A small class-conditioned image diffusion model, trained from scratch: width 256.
Rows from block 5 of a small class-conditioned image diffusion model, named by matrix and row number. Rows with one number belong to one neuron. Each number is 128 + 32 x the weight over its row's rms, rounded and kept within 0 to 255. All counts start at 0. Numbers have three digits each. After the name is the row's rms in percent of the matrix's.
After each neuron's rows are labels from the 100 images, of 14848 (inputs lightly noised), where the neuron reaches its highest value: "place" is the part of the image that holds the peak; "strongest on" is what is common among them. Only what is clearly more common there than usual is listed. The data: microscope photos of single blood and bone marrow cells. In brackets: how many of the 100.
# fc1: MLP up (model.blocks.5.mlp.fc1.weight, 1024x256), inputs 172-255
# fc2: MLP down (model.blocks.5.mlp.fc2.weight, 256x1024, transposed), outputs 172-255

fc1.307 100:159105097106084144061114135148117139161134128134150136098135136160162136066152106109083112108106145129115078097181100186094153133123122117098091131158159094089176103183109126123124105146103182093096115115108124048176140160119176183148132118184104089174
fc2.307 115:102144193148178075148106090172147135140111117120084145139143116141127076158060127117152111146187104092154101080115132096184190138118160175160148115163145131135060103107181091105100083105100109145153087069126120171067146149073110063120114145065157114150
place: centre (26)
strongest on: smear: peripheral blood (53)

fc1.420 113:117150122143101132145099130102148117186096129177129144112137128114133130076160193132175071115148106177168162067126107165205117171079122167118105175153149084084138098052136135107139157151139116072113200154160158088112159097087108123134130170198119164119
fc2.420 093:159172116090182124115153134171119102149198137128148066139116101163169148170108086112071196099120116120111122184125122159093104122118134150133157145145120142151133164163125117143147117098077131102147057189127096145122111195193100126119134070105135092195
place: middle right (55)
strongest on: cell type: lymphocyte (41)

fc1.639 110:131096068080088112084123113092174168114124131153152108113104131158132088100176137132153132100134153120106182135102125137122122121122120116104088089145203105146129137070051170129052093110086128114173104111169172111140138053158131137129140140073100149095
fc2.639 097:122169160138120143123187120152128104108068118089079146128171105120155160158157133109112104131146157160108098114182078134066122143093129124133072098152157122163140173127163093050116128160139136155137160131166162157066160100064180143102120080121106093145
place: bottom centre (63)
strongest on: smear: peripheral blood (48)

fc1.505 107:133115145116058078110136040139135120132132128105121123130101125079140148124072081093124091108106052113145124121117105141079127085103081115090050174172114148134101139186062134154123156117142129085114151030075169128163134080062111061100094177049158124104
fc2.505 096:131104158098043141120143152074078081103129080124173149103132118110140105144121171185217130184180157179156106170114140141110147043080147095149175129162123109161162130168134130158130159128108130124139129101123123142155071132119125147166154070099186068065
place: centre (47)
strongest on: smear: peripheral blood (37)

fc1.507 075:141114152211168099121152142164144109106156085114187143123103092155127104163183138147149118117093129137207143166209190165174105182110106082210128117121159175106117126216095143121091099074159131103102065118132156090154169172123138113159060096165134145108
fc2.507 086:095119103109135170165085141154145128173154140103181113120082115147157139112089119074143117107077195154135157091158149125096128092132082092138166110136144130104149111129148082117106140134181111098153109124140091126103107130110161168110127179093144122143
place: middle left (33); centre (27)
strongest on: smear: peripheral blood (70); cell type: segmented neutrophil (41)

fc1.762 091:131105146189056107156114120125143143148089140086131127168129115173173163198156114111148129141135168099154106136115141134208111079075155081148081135162130110124162129089161125123158143139073105118145108141121139110124136176123159130082153125142097153142
fc2.762 080:075166177124125130121131166191066159118133122167145161104185098090054110068081148134189152127129118170143089107166100135113108118152182116123179166049168153142109154124123112110157105094141076126160097136163161140097128100078073129135100077109116120102
place: bottom centre (36)
strongest on: cell type: segmented neutrophil (43)

fc1.549 113:139114098047106094139171124087137119071090104141114123182109138150132112114107105161112115108073095100081143143117105098104089101119100117163111083091108138126157062134132154112132135141117156062104101165094074146127121175137160128140096094070130114120
fc2.549 085:128154198117224134085144184104116188131149142111075067126145152165173132144131157108119153141122200152103155177113109108097142121162138101146173108131093144143085130192110076136147101116176136082156067125084114144119163146140131163150194105095136090047
place: top centre (32)
strongest on: smear: peripheral blood (43)

fc1.375 121:140076151117144114096097156107189073124102161098115074167099101141106110130095157162095108078088175092100070122138108161058124122101149137126127106112102096139155145161115093142089126118080119165119121155075168163085141135173084119135126109131084140148
fc2.375 077:077167115163130103155138131131128095085129102166078143129113150172110076172133148127100060076078113142136132177110074099110131098124134136091155212103106139177089174154150137162126120149114118100166098198139164116114123140141117095141122115072169166125
place: centre (38)
strongest on: smear: peripheral blood (39)

fc1.663 097:129134157194098085126070165142107102171121195142147122101151090145163127188084125160106172165077150163133120108173144104200090136101122146156138105129133187129173120139166145115113082155104103101182095153143169133119141168119154142102185107177046174117
fc2.663 078:102168197172153106164169111125147110123110147123145144077117126156056089091167117112127148191122130105129136136174116091169140036123104130136095114197113135130104139123112124168120140132122164121117159099085141084112170124136069103131061199119134138129
place: bottom centre (51)
strongest on: smear: peripheral blood (62)

fc1.153 097:140117112148092174068112114138157175172114110081110174121140131145178052094120187125130133119144153108106190150120118108106102137128114180111126069127107139147171155092153182119152151099109114106089097111117119096137162184136171111167085140132098163116
fc2.153 102:104111092098099103114128118148144115131134136126138139141117142108078158128092146138119140120132092133132057125042122140082144117119129158172146149161105092156122145144070073092067169125088135158104126071138151152131107106192141096143087124111126086091
place: middle left (25)
strongest on: smear: peripheral blood (51); cell type: segmented neutrophil (45)

fc1.114 114:075069099094081166061157093083114087143092087100115139118167164152118085125184097114047088080118083119127093105136113125059133131120096121146138067098119107114147103088089120146110106132125101093115107110065100096096136166061104156140121075098122098174
fc2.114 089:096122123138142133082124109150064170136162129142120090096103125218170146174158087104061138127135134112115138136107155090116218134136169079181159142146122136154105138107126060120117092190073174089166107164077043090157131191103144087134149140049093104110
place: top right (41)
strongest on: smear: peripheral blood (36)

fc1.423 093:122145077129129097112131140128168184176138130118142191100165191133160127105181136152142120114153116140091190120142154177134144136138059142116131094128183133134091154064082183078123128102066126161139136169143162085115184072139129159116121211122102123087
fc2.423 093:126173121130119175121142107095155103106134130157185131094142145182105146132137080149115114085112172131135099118122135052109105089042131128137099172174095099094159115198151114163099158150135128160135176133126106190113096128116095091101139154164086082083
place: bottom centre (26)
strongest on: smear: peripheral blood (81)

fc1.52 100:131170172142100075107139132145119100139130122154115079143103117130173093145089123129140101131083107085102133133135170119178128084096104080178091140144133109127163112161087106177116121124142147071199182143121115094155148141154104110065140126151056103173
fc2.52 116:127092087149132073119132126051120152133082094153115147152174051136112171132161206128124126134130133096133088097137159121071134151105092150090093116109134084108052136075140120151184134086115114188149118079077161077152142116144147152136129192109112150096
place: bottom right (47)
strongest on: smear: peripheral blood (44)

fc1.490 085:184123108119127175069112141124150113177120124137140086177121209135186098118090123000080115142120210114099086103135112121130151128191103138109046190126148072092147152121133110125113132113077141146081164130157084050132104142064074154148122139135129118112
fc2.490 100:032180183104145150124154118132108070152051128135161151138103103143152151170210141107136108101135107189085103158118123135128126129071159078152124055137155093085123130119082135107102144129186099148164156176119162075098098104112125181093108116146093185109
place: top centre (46)
strongest on: smear: peripheral blood (45)

fc1.679 092:075128048125114145088119139115096113170081105130135124041090103046164164059142123115112130101126127057100143163153166108151172149113090122049121095150113102097122100138076071097104106096063155128091128139154134111150127093132128120083123071139130138104
fc2.679 088:073086130083173123126104133109132125137067139130083133159062148185149111117120172179108101187142118157112056135125129115124145109153083164156164183139109079139082184112120118086102176150127129133167098153109139102086080178097123158178136109101115126125
place: middle right (38)
strongest on: smear: peripheral blood (69)

fc1.81 113:150051170158168096155115055119155140116109079122122127171119114159201131117098107131127107152114163118086122090085130131086122104078106136125109100134123172121122101157134093070124096100187139180187137162130111162148128142129112067070127124164175149148
fc2.81 090:096183212127141125124159114159168067085114188068131110115163152116102183120144069071097195129149186189151125085105160056152136139116154121113163105130106115077125104094132179145064101131143094139138138068154155119158156094151144112178058091109088087132
place: middle left (31)
strongest on: smear: peripheral blood (43)

fc1.138 087:174094119138126096088149125137128101159144123127148114083146127142102076120100093121125084126148114104162152169133156119112156128079108124028118145135131162115128111093145115138162131087144184071161104069137180111154160137167152119113111165139097139156
fc2.138 101:130111110186142140144130116117145194091107145129137118133124159095133129140147104100077091091083091202168093063146086107116139130177155123144137104151137065151114140150112164076069144180091148125087103139170098157148196139016082110088092139099121201106
place: middle left (56)
strongest on: smear: peripheral blood (57)

fc1.526 137:077094060132112125112099088112121129087148103153096098087096139164156091105174113086107061126173105112129116091074094152157121117094120137122093086120081095117149076062160141137134086158098122089064092101148096141055146090133108123119154157105143097148
fc2.526 087:074089130140092156109074123154116181203107138171141154068135158095114092094147168084209097168083116147158132089166117082121175155123126137117127152129071157118122096057175137134115090107128084176126119074110132159119166121141137126145115184129091092152
place: middle right (49)
strongest on: smear: peripheral blood (38)

fc1.727 094:167194123102115153140106078052132144113105171053163159092130145128138124074117187110162090100178121103192133113134059140133142140120145124119074105170101229092134146064132052083142141176110104146183056129118102108116102175091130118156096118117120141067
fc2.727 088:155095128125113084071149109170125118160134106125092170164138128145116123156156150092071139172082140173073133106123104134094128135115110052124102171156169089104172109167124196138135154121091108088100184133116127084111093098164138153164194160108141133105
place: top centre (27)
strongest on: cell type: artefact (26)

fc1.716 092:113169132120108134116158117155183151121107166120131135142108218163123130103119160186160126150117093214146170115113186108100146072188129105197134125137137150169135057097115145158188122142130154155131138143144092122088098120149159123200141169110140156081
fc2.716 090:146102106125134128153077167133138103171157113093133109136192028111132170127156122080102136082152156100119074121169030131120132175093159163083111143143121111109092181118118102119046118116160137102118143118142178112127153115142082092079133135146169086153
place: top centre (42)
strongest on: smear: peripheral blood (45)

fc1.504 111:110122125087127080067133084129120150188092100099138129102098148147141140090104103133116144169118097180153065069095112115125128145077106076146096125128071029120096066148141131123117126142151105123054126112071115129200182156115153119141150171148089164132
fc2.504 100:173171182175114124119160121139114121107147109111115149140137134180119108157165166143129134140108139129136125157103129119154134138126134133102163098130086113136144100127137130125170141162067084092144121146166000187104142135114140133087121076108154094073
place: top centre (37)
strongest on: cell type: artefact (28)

fc1.622 088:206172183135098125132140084150128176112051100135167216106161142081158150099145121127120117181204096098126113136132098154123110161095113171096116152145172106152101117132151115104078110141069125132124131141151095115118089152136140100161142161145112124112
fc2.622 099:096099129137123162124148168169141122135150146169115080146073135130150115160147116211088132091102186140138058081136087084123141109089100131138141066107120161113117119141142134128135137116185136091124115118097158136151153172114130137099125083167171139135
place: top centre (26)
strongest on: smear: peripheral blood (60); cell type: segmented neutrophil (48)

fc1.211 097:149098166107156124138146098153141137115127179126115189123123171099108119159138148098115120134165122166090122157156142095153114172165146100165111117112162068143103117080081163122127126135147155081120127096150138089158181121106123188057144147081097107088
fc2.211 120:132177158163085122081116190166140138142127120118084081161135123146150113161136077135140106148134129139156115134151118142066123113108080071124062165143132144187131130138139084097059094077163129147122120151152185126038152087113093129170129102146140159152
place: bottom centre (37)
strongest on: cell type: lymphocyte (34)

fc1.132 102:141133133154117110124099101104074177145155128114145091124091128133116062131100151093209080183113173105166132105103167134150072159112133153124123104153166099212108088108148129149124125101122200070059071057159101130066165108149103175103137136157071129150
fc2.132 096:107114071106140123086110101168103138161136096133131142140184114130163145101123115107169130145136153172122041103131085136100144147144150132087169164100120086056097118082148107063190087070137080097163096097114143147233164098125136138096115158102070109135
place: bottom centre (36)
strongest on: smear: peripheral blood (51)

fc1.618 099:182139070146138085140069106204132128163128149154131120087168137092160109121120093099075109089123120163136108088121146124120147141132108109166149108107177142130164095106183196171095137090123126122124053160199119130169129137107096155102128079082090158136
fc2.618 086:126120149161127125151109108129125109128131169164108134141144107118127115169152164161106164129145110136092108139149137066204145156183146107128174096112113131123140089161154070109117163116132097121169102087112142116147113043152114139114209134160147106122
place: bottom centre (39); bottom right (34)
strongest on: smear: peripheral blood (41)

fc1.389 094:109179169129181091194142155077093128154163146174091065111135123094114124107128079130107109078116107134123139170141131093175131145097095109092153161150068061152185149134149084191154093103098118080137168105115135075195117091163109124071166121116133145191
fc2.389 109:098080111141077197146135100152149157104103145017127140121114125103120112202100112113075159122146108156118125110124189098130146054141101134131102062124139135138120126195077131138102112098095089160104148137122155187180146131093109094103100087151129105151
place: middle right (44)
strongest on: cell type: lymphocyte (43)

fc1.535 112:094143093111081122142103204144150088134124131182185172166064181111161088157146145116113144113137208132168129103135138142123132125148120125046165063206130146116070088122122130104127083102170100071151127127118116096128095104113091097081147123119055118107
fc2.535 095:147084145162135155131150111179122126123109178136137122208139150133073197140125100089092122168085126064128122092169172125119080151155156156125188149139101117175154130133087092070118150132139131106091097192076157192114134105100160163131116210142191053128
place: bottom centre (41)
strongest on: smear: peripheral blood (68)

fc1.204 101:145091041130156150127127095025125066164104096071116112147161127142116137109049134106131077086146134136158122087113150113152129134112174078135125074143144164126130133203140088112112170110153152075107085134099077105102088151073143107204145136130087130145
fc2.204 085:141113105165119129175160189124112154108100082136088155176154103124111133096178080114128100085128119146065107213099112210130083130099109096156146120091188076178173092173125178090126140058137082102099202161141187143145141124157183130125166107106072079108
place: top right (39)
strongest on: smear: peripheral blood (76)

fc1.36 099:170176116105137187074032100110145181142107104121127202142082105141162143142108181115145070103116108116117057126124102147121153120131124104101106135133187200116154113180066076120167161087112152186154120152122141152129161183099094153076151138166147137084
fc2.36 087:152089175160116145177231117121148172103102119138111115177136101130094143101119111088136095116135159131189139103131140130113134144086118108092128110082131143137143160144137150165029100196128097090194107170134131129172071122114106120201133163115064141112
place: top centre (61)
strongest on: smear: peripheral blood (82)

fc1.15 087:147141147121149096117191093133165141149141152128165180190102119117159106201108182108085125121125110114074133183116160124172081152178135109183143059110116123059120118127115158166122116139107088129085058118106112071168209170114125155172034152162138158159
fc2.15 125:109137091114063158106110148142110152069129176185130130087110141124090121105125089143179108098175103142097057073107159149096187102074153152057103149163130106194160119153218112124132122154142197127152215169116146132131092118118134111169141143135122133127
place: middle left (39)
strongest on: smear: peripheral blood (39)

fc1.285 092:143138125074145098148141087146052147114108150111121120076110158139118126151154163091123139080154099140176118146127135213085176129122149125104134119176107087159144124160162150132138144133147124137113108125058110083078163157116125135204127133135121155212
fc2.285 118:183127151180100186112149145149174150138114122132193118178074069111103103168103098141110148115116169127169129161121106111154102117139088144127093168069089193108131117116098127105129161093133160134122104113134183132137144139122132121010110111110182068101
place: top right (49)
strongest on: smear: peripheral blood (35)

fc1.619 096:140103099115097176099140162067080139134087046120110153144109095106112180126141136105141120135117164123134119107142145113087135103176165148155102082145219089149139148169109146120094147100065195085193132122120127081118089181112127128155089078096118092143
fc2.619 089:092173149134093071151092070142130143065100174150106145107110167135068115171158140143153149133174139137180086107135163080171126188151155185144128131101159127091104162108140127148146136091141123141134102105090194097006132079102083116102146144103182191092
place: bottom centre (40)
strongest on: smear: peripheral blood (60)

fc1.583 115:078125138140005097082110086110107103142128101123161158147091148157101119099152113073126095155092085144159126086112091129107136159127094087152074161116081098163129158069098134194126135117182156089052095116081126138130114122101097100138098149076119144112
fc2.583 090:112154141148166131059145139095158142157131115154146157139104220106128119081151121092110097103122130112121159116092140134149130192124160132132143112063096127113118143151137160105136154139080123132116110163099179183125192199178136210109142128114120096140
place: centre (34); middle right (30)
strongest on: smear: peripheral blood (45); cell type: segmented neutrophil (43)

fc1.2 115:126148111085090092062086193142106088103110105135127095131152096167104143162168105160138122105114092068064133087112165109140101114105162124103101107073136138149107087126129142130168083138161118114183148161156160076151139117151110115069100121082086150086
fc2.2 093:177126183129115081126143165134145178142053128092110116120111100169171153139160111138103171156171150141099119141139119094102076108100130096098108117060127099144109154127082098204179165126112135139181139169058130128140104165107101107129126134157082100120
place: bottom right (58)
strongest on: smear: peripheral blood (36)

fc1.496 086:122151133088124064112098111134121160108144124170195095203146173124105094119121139091118143091122173063087084120087129105115107109097133069077089090135141120117134082137133101193101116165110184103121140130028119109132135121073055106167109084153117149157
fc2.496 069:131115078168167103140178151115129159077157110093097174173189149091153100097159118099093143180136169119140113112126168120147142098145151083128181146140123101173054100100111104166156148122060098172169103133032131196073139137160081060144141091090160112135
place: middle right (33)
strongest on: smear: peripheral blood (78); cell type: segmented neutrophil (58)

fc1.24 108:168135163085137156110130111070109116095119134147133117093107059052089136128079132123106119115103107108093094151070093132085117108209126122119097191173122159091157090104103099134118106152113124156171104137139171102115138167143083126071133121130157114097
fc2.24 088:131213075137096162156150123119166138112156083179128148053068114146160113113147154101127102119115109085165128129160106137125086121133137141105163089124126090162121181141111100095166116109108140089151076135126167199149049199134160110135128169109178103151
place: top centre (25)
strongest on: smear: peripheral blood (69)

fc1.483 099:118113147116146118166087155141104119158101154153095034156112128161131166087095146045078136129065192098107130074048131111159156150141146110084105115173225096105125125088115157151105097186148208134115102124108150141100126161097196106109119106143219116092
fc2.483 101:107204155096115130130107155107138107111082129098151157099164127136111160090119142166156122145181094159112125138138097126071148046091114084163095121104102060123105180151229073068099110058117100129123126117091150122157137092171068156090100096147131159137
place: bottom left (45)
strongest on: smear: peripheral blood (46)

fc1.539 098:185152134092099153166131146113137106138000171153137183133205120130092189130125144133094085125131153137099144129109140186133152134137137135117106196079146152074113127089095142082127114117176097140132196162108183103136122120065118111122060119117173151137
fc2.539 092:044102140141164119126124133138100145142237120123146079150097134154119090142117117091144126173112113135189131143134110088093127149134124161121164056186116152155165127153160121147141125141108137075167097094171118152109162105177135157126157209138106130139
place: bottom right (53)
strongest on: cell type: lymphocyte (38)

fc1.595 087:111126151115102122116098187102142190137111099172117133153104121111122117100105071120174131127102076124219142140124136166133081131185161156126150106117148103171096119123146093111174155135144153110130132165113129096085110126153055067129108143172103116122
fc2.595 105:112118128120113116164113044168132044075142124091144114105146116169153123114148167145070138112145149155088131117143124086157154141054101099158074195178143091116137162116081162144096140078094121145150138066134152140165111142105186137127130079101163170144
place: middle right (58)
strongest on: cell type: erythroblast (46)

fc1.573 082:169130127165182173172097170178150127070127089122124172168156155147125134134078111162125185155120167160170158136105186150139136077108139146112215140102162115131141141139171133066156122172144140170125139179194177129178170158139092091145101183117202115147
fc2.573 148:084145109089103106105167131092104116188131166153162088091115107150138147146139116115132073116156105090112101169134060117139096204155124138167082112185123153131106088089125135193090163103138125096154128095102106111103102125121174177144133090161063147123
place: middle left (43)
strongest on: cell type: eosinophil (25)

fc1.93 098:121062025134128048113119096099074097086149098112165144104104054097131118105106089122135128146095117058056156169139202088100144121156126119083088082119116129117084134150131133101156133140093141087115128095144165114124150168162135116091071108104099079095
fc2.93 095:098165142107154179095076127129120154168078137118090108108061168183108168112142130171160100098156143199112110096175159176126131145081126120080175206062130130144086092122092151169108115140118127133131143185090168121121127131115133146190143103105092155144
place: centre (28)
strongest on: smear: peripheral blood (43)

fc1.714 102:123174142112128122098141132178066152130120182137108103117090150108138140148082131076118140157104097097116143125182128151151133140146114088115129130148165059120087144135072157176117088134176144117096126118146095097176130148081117097069147124121131145129
fc2.714 089:185124123195057116137158130150107153184147117163135137135116143145133086090148168037130114182103127162092094113141046103133179119114138186106150150138114114159156174130067084068130138097168115101127158171124161078146119098154113099138160106096159127138
place: centre (35)
strongest on: smear: peripheral blood (41); cell type: segmented neutrophil (41)

fc1.668 108:101137066156111143098131108096161127197086143158129112109080103126168156122100064146108129151127147091067120156156081088126095127150116135086075163116126139043071139142145116160112148094117158103066101165097137128147104072155089162125105124158096119127
fc2.668 086:170171126162113127106100135170184120164093170167110150113151091099182112151192151111210133100127081147166140127138111080147087134144151128106094149175102093069115065022133063108160119141104097162110128123105139147175130068149119077115151120151121136104
place: middle right (51)
strongest on: smear: peripheral blood (67)

fc1.158 126:131156138159125138169119175117180130150153131111148098133146073093166170082138134096139134145148153138169134071118186167062133065125108164140161158128181146127114112157106098138139125153037125149103153124157124132141102103143137078086082143191160142121
fc2.158 091:112158123107119120083141092201086101128098124160080131123125110146150117158144107159135110099102095087124114171074150123184173122139160076073098075115060120119171161126153154145112097078188127120212105101121125113083162163107135152144152100079114079105
place: top right (34)
strongest on: cell type: lymphocyte (34)

fc1.44 103:167076174099181097144125101186164126137127204160076139085128158115123116172100095125155124160111183141087144110149120157134103124114053076118122095128090115113113169142061109114157106126147135107087168175138097117139111113064127079135143095162094114152
fc2.44 112:087132122129074106142085157113083109174117127147100152170120125101159147093178138141112160114169056067097152145141077134149150109122147110178165103156157113112141117154107120118086124179115123098168103084167215128139142061155097131188132168109129094121
place: middle right (36)
strongest on: smear: peripheral blood (40)

fc1.456 105:137108154138053179077069153141138180138142180146108082142145141182154128192187126122170164112047102085142141094083090212121153148155108072120110118119157162128151172174067128099068129123117208139132146135122125140138140083158067126209201130148128157161
fc2.456 105:069091099118109138203190115128141098094168139181064167133127099115147153090116173097130083082140128147151193150184127066091084097066161186155143121096162122147087101154172119152145104208099095106163072129101160182146114116087136184117137102163094092138
place: top centre (60)
strongest on: cell type: lymphocyte (34)

fc1.657 110:102121155083115062174054123159157125122107087093167062136129146124143084134130127096133135110087232090062116091071126101196164172134106158083147110183162128074146096109096179107177149128121182125092069101077158170174157168140126129141049158170123077147
fc2.657 086:122120095109171151116087102076141139173149052139076083201154106084139163137102179151120097170157103146165170127176117091079120071093059028135104148099172143115111174080113147088049122102087110150148106177120115193135124138135094128084162092148080147184
place: bottom left (39); middle left (26)
strongest on: smear: peripheral blood (35)

fc1.183 108:130139058129156113135072110132118110112101154088137100053173095149111130114120090072050098089146139107137086082121108131125122103083108138073154111074156105077120117140107155036100127083062153130126119105166148114085093138134110125088081091064087088057
fc2.183 102:172129054074111106152141140101153120182138085108094084108159162143182102121084147189140153145108161163149132152180129132092126139104119132121187120135219162162181145110125130108125072095131105150123098161116147183087134154124147089111079076131076128075
place: bottom centre (31)
strongest on: smear: peripheral blood (39)

fc1.64 102:061086140084123118128092110144083151137131155107137146139135122115141135170061151114143134123077143132170135124053101117123117115178099144061123141155184082145126107095169111101096099201190090159083137111113123104156084128149085135114145117112124112077
fc2.64 098:103137137120086109187116118145086124098126191156151161086101097161172137116095102122169153105068159150101114151169120131154128129126064146106121128143140150163123142094129184183169123173125085115153129115071115157124147114104119103141156136116129098106
place: centre (48)
strongest on: cell type: lymphocyte (43)

fc1.744 116:090175110123083154133191138194088115125125172157151078112083139076097137091150139138168127128112111139146123100110097103079117146172101130091128163142165115146144133060075140123100105170107090081131170132151171115127147153165160179121126090132076135066
fc2.744 086:136091153138128141123111180115132188166100050096120144197178109173167177123131094127117143133195127120119196110115191118140152141046096137154154078067086104097073099139130180119082116040122152151141126127106116120154106075113129088158150141116146125153
place: top centre (41)
strongest on: cell type: lymphocyte (40)

fc1.437 086:148153140096138130123124105132109152225143150159160123133134113154118110136075076088179152066138144154122067143123107083145141162107132159091113084103190167105110161140172135044138044117132176087169085070139202123086133125127151148133111171116091131112
fc2.437 111:176118123133119108126132180111183077129152148149131134153122127121130133032101162201081105157136107120124128132224182150134118121137082102106121141140089098137163097083133114152130149166137104156170118177173088138092129104083140060123189104113118179117
place: middle right (28)
strongest on: smear: peripheral blood (65)

fc1.182 123:087118121119103121067148140146148125076100151070109112107084138106127157096134127161117168107068133110083123114084146150081102082174163109110132144119182192090108118148114119108117100067120168120114155169150133126148049062085119067092093054146127142103
fc2.182 085:162126130137151110126158117139180128078090164095123171151137142132181157169084062150107165123142131133149086174092113128120155115195104089160138104123192112146146166170090114081164165094133169104168135177100102069143057117140103095119135113134079160069
place: bottom centre (46)
strongest on: smear: peripheral blood (69)

fc1.751 110:141059130087130098106136104098130146125110148188103158174153130072121117091103059127155125151154096088141167084112143145138103154057143138143080142062146231068166088075153128124087155105120096086124166211162114083130159090146141097091076133075045089109
fc2.751 095:187109137180114152134147157187125121083106091129123179113165151170080121084079077101088082180079152110185119192144129058156173034206164117192131081137161091133172110110187165104158074104175058133152165095143081102118124086128133105115143118135139154091
place: bottom right (40)
strongest on: smear: peripheral blood (72)